config = dict(
    conditioning='none',
    objective='v',
    cond_dim=128,
    weight_standardization=True,
    pixel_unshuffle=2,
    blocks_per_level=2,
    scale_shift_norm=False,
    init='torch_default',
    residual_init='none',
    nesterov=True,
    orthogonalizer='newton_schulz_5',
    adamw_lr_other_params=0.001,
    batch_size=64,
    weight_decay=0.01,
    adamw_weight_decay_other_params=0.01,
)
Rows from block 8 of a small image diffusion model, named by matrix and row number. Each number is 128 + 32 x the weight over its row's rms, rounded and kept within 0 to 255. All counts start at 0. Numbers have three digits each.
After each channel's rows are labels from the 100 images, of 14976 (inputs lightly noised), where the channel reaches its highest value: "top examples" is what is common among them. Only what is clearly more common there than usual is listed. The data: aerial photos of the United States (SatlasPretrain).
# convs0: first 3x3 conv (model.decb.0.0.convs.0.weight, 96x192x3x3, standardized in use, each kernel summed), inputs 128-191

convs0.74:112153160072155115071116150069164109171178053205143119134216182139151092116146194172137086177128100186129151142110107136124108102083164172202120124141167113123182123069209070255112128094140142
top examples: building

convs0.64:166157169129129149174125125121123141146200071217118114074175148139143128147133209128097153153171233154114039121156015156119124083123078103152146104150152167107120148116123155123079116095121159
top examples: crop field

convs0.16:134192133100127133130112170125146169081203097104087121143165149148137161125131123117157119183021140123074047131108099153119120019130076109128135139125164154142145131063158240175163108083117112
top examples: crop field

convs0.34:091104107181153115067103126107107116142155121136123089070171134119128160111120133089109096047096123133117201121090052095103060086098125073152108109108145105125127052141108093086148126132106169
top examples: building

convs0.22:105115095076142136144114133143128137121156092123125153211185105135155104139138159083165120190130136146130062155142201117131201103166191141030140127069174126115115171154181175167135131160110037
top examples: building

convs0.4:114138127062093130089131202117128130143168072188087132056057125110150171127139076168151149056084152131128189116162113183133152138161151149144114122121090041139135143129162191073140129141138181
top examples: building

convs0.44:159132130143146135107121116127115089143135127163121165132170166105125140119207130132085091137076170156131170098121112133109114056036142113087106104137086162111116175141129112180083133108108230
top examples: crop field

convs0.9:163150119096108140157150187112137138145139114068156089134103139138135153156159107091150139188140098109202032115135099145143116100154021130094145141102073165060144204069152157118087144083092048
top examples: crop field

convs0.58:153122094182154148123157107094130106100145175255119112149151153123180171121117093153141151169205158156157014131154135137117178117098160138219131123167117154101130152159133083237071109071127139
top examples: crop field

convs0.85:174116134081146144136145099137148119133090092120108141150120106146165152143094076147138136162181090114133000157153235140148150122138088102086143137152124185116150208168182125125158143142133010
top examples: crop field

convs0.25:178130162125117126122122175151122126138150096098132086149107105116083164120117145138130125184161112135162000126147134122117142066092131142095118108133171173074138141143150091120100107084100143
top examples: crop field

convs0.72:143156140127116148161151144125139130150042156160114147088165073139126088151093191193092147151099074153164148146134125098145063132127186166165136140138111079098135047085088083155168159119147114
top examples: building

convs0.83:182109134105117127131123152116136113113082099114056075137113105138133159123119149131121168174139125130103069144112196147129138097175078049121123133142127143101151146177163147127139129133151018
top examples: building

convs0.10:111168118115121111108132089116186108125160207140150192134099179132107119105108151150205202115105056072099046141152124138124189140145185128149117143136138122155111035117117103143161151154146228
top examples: building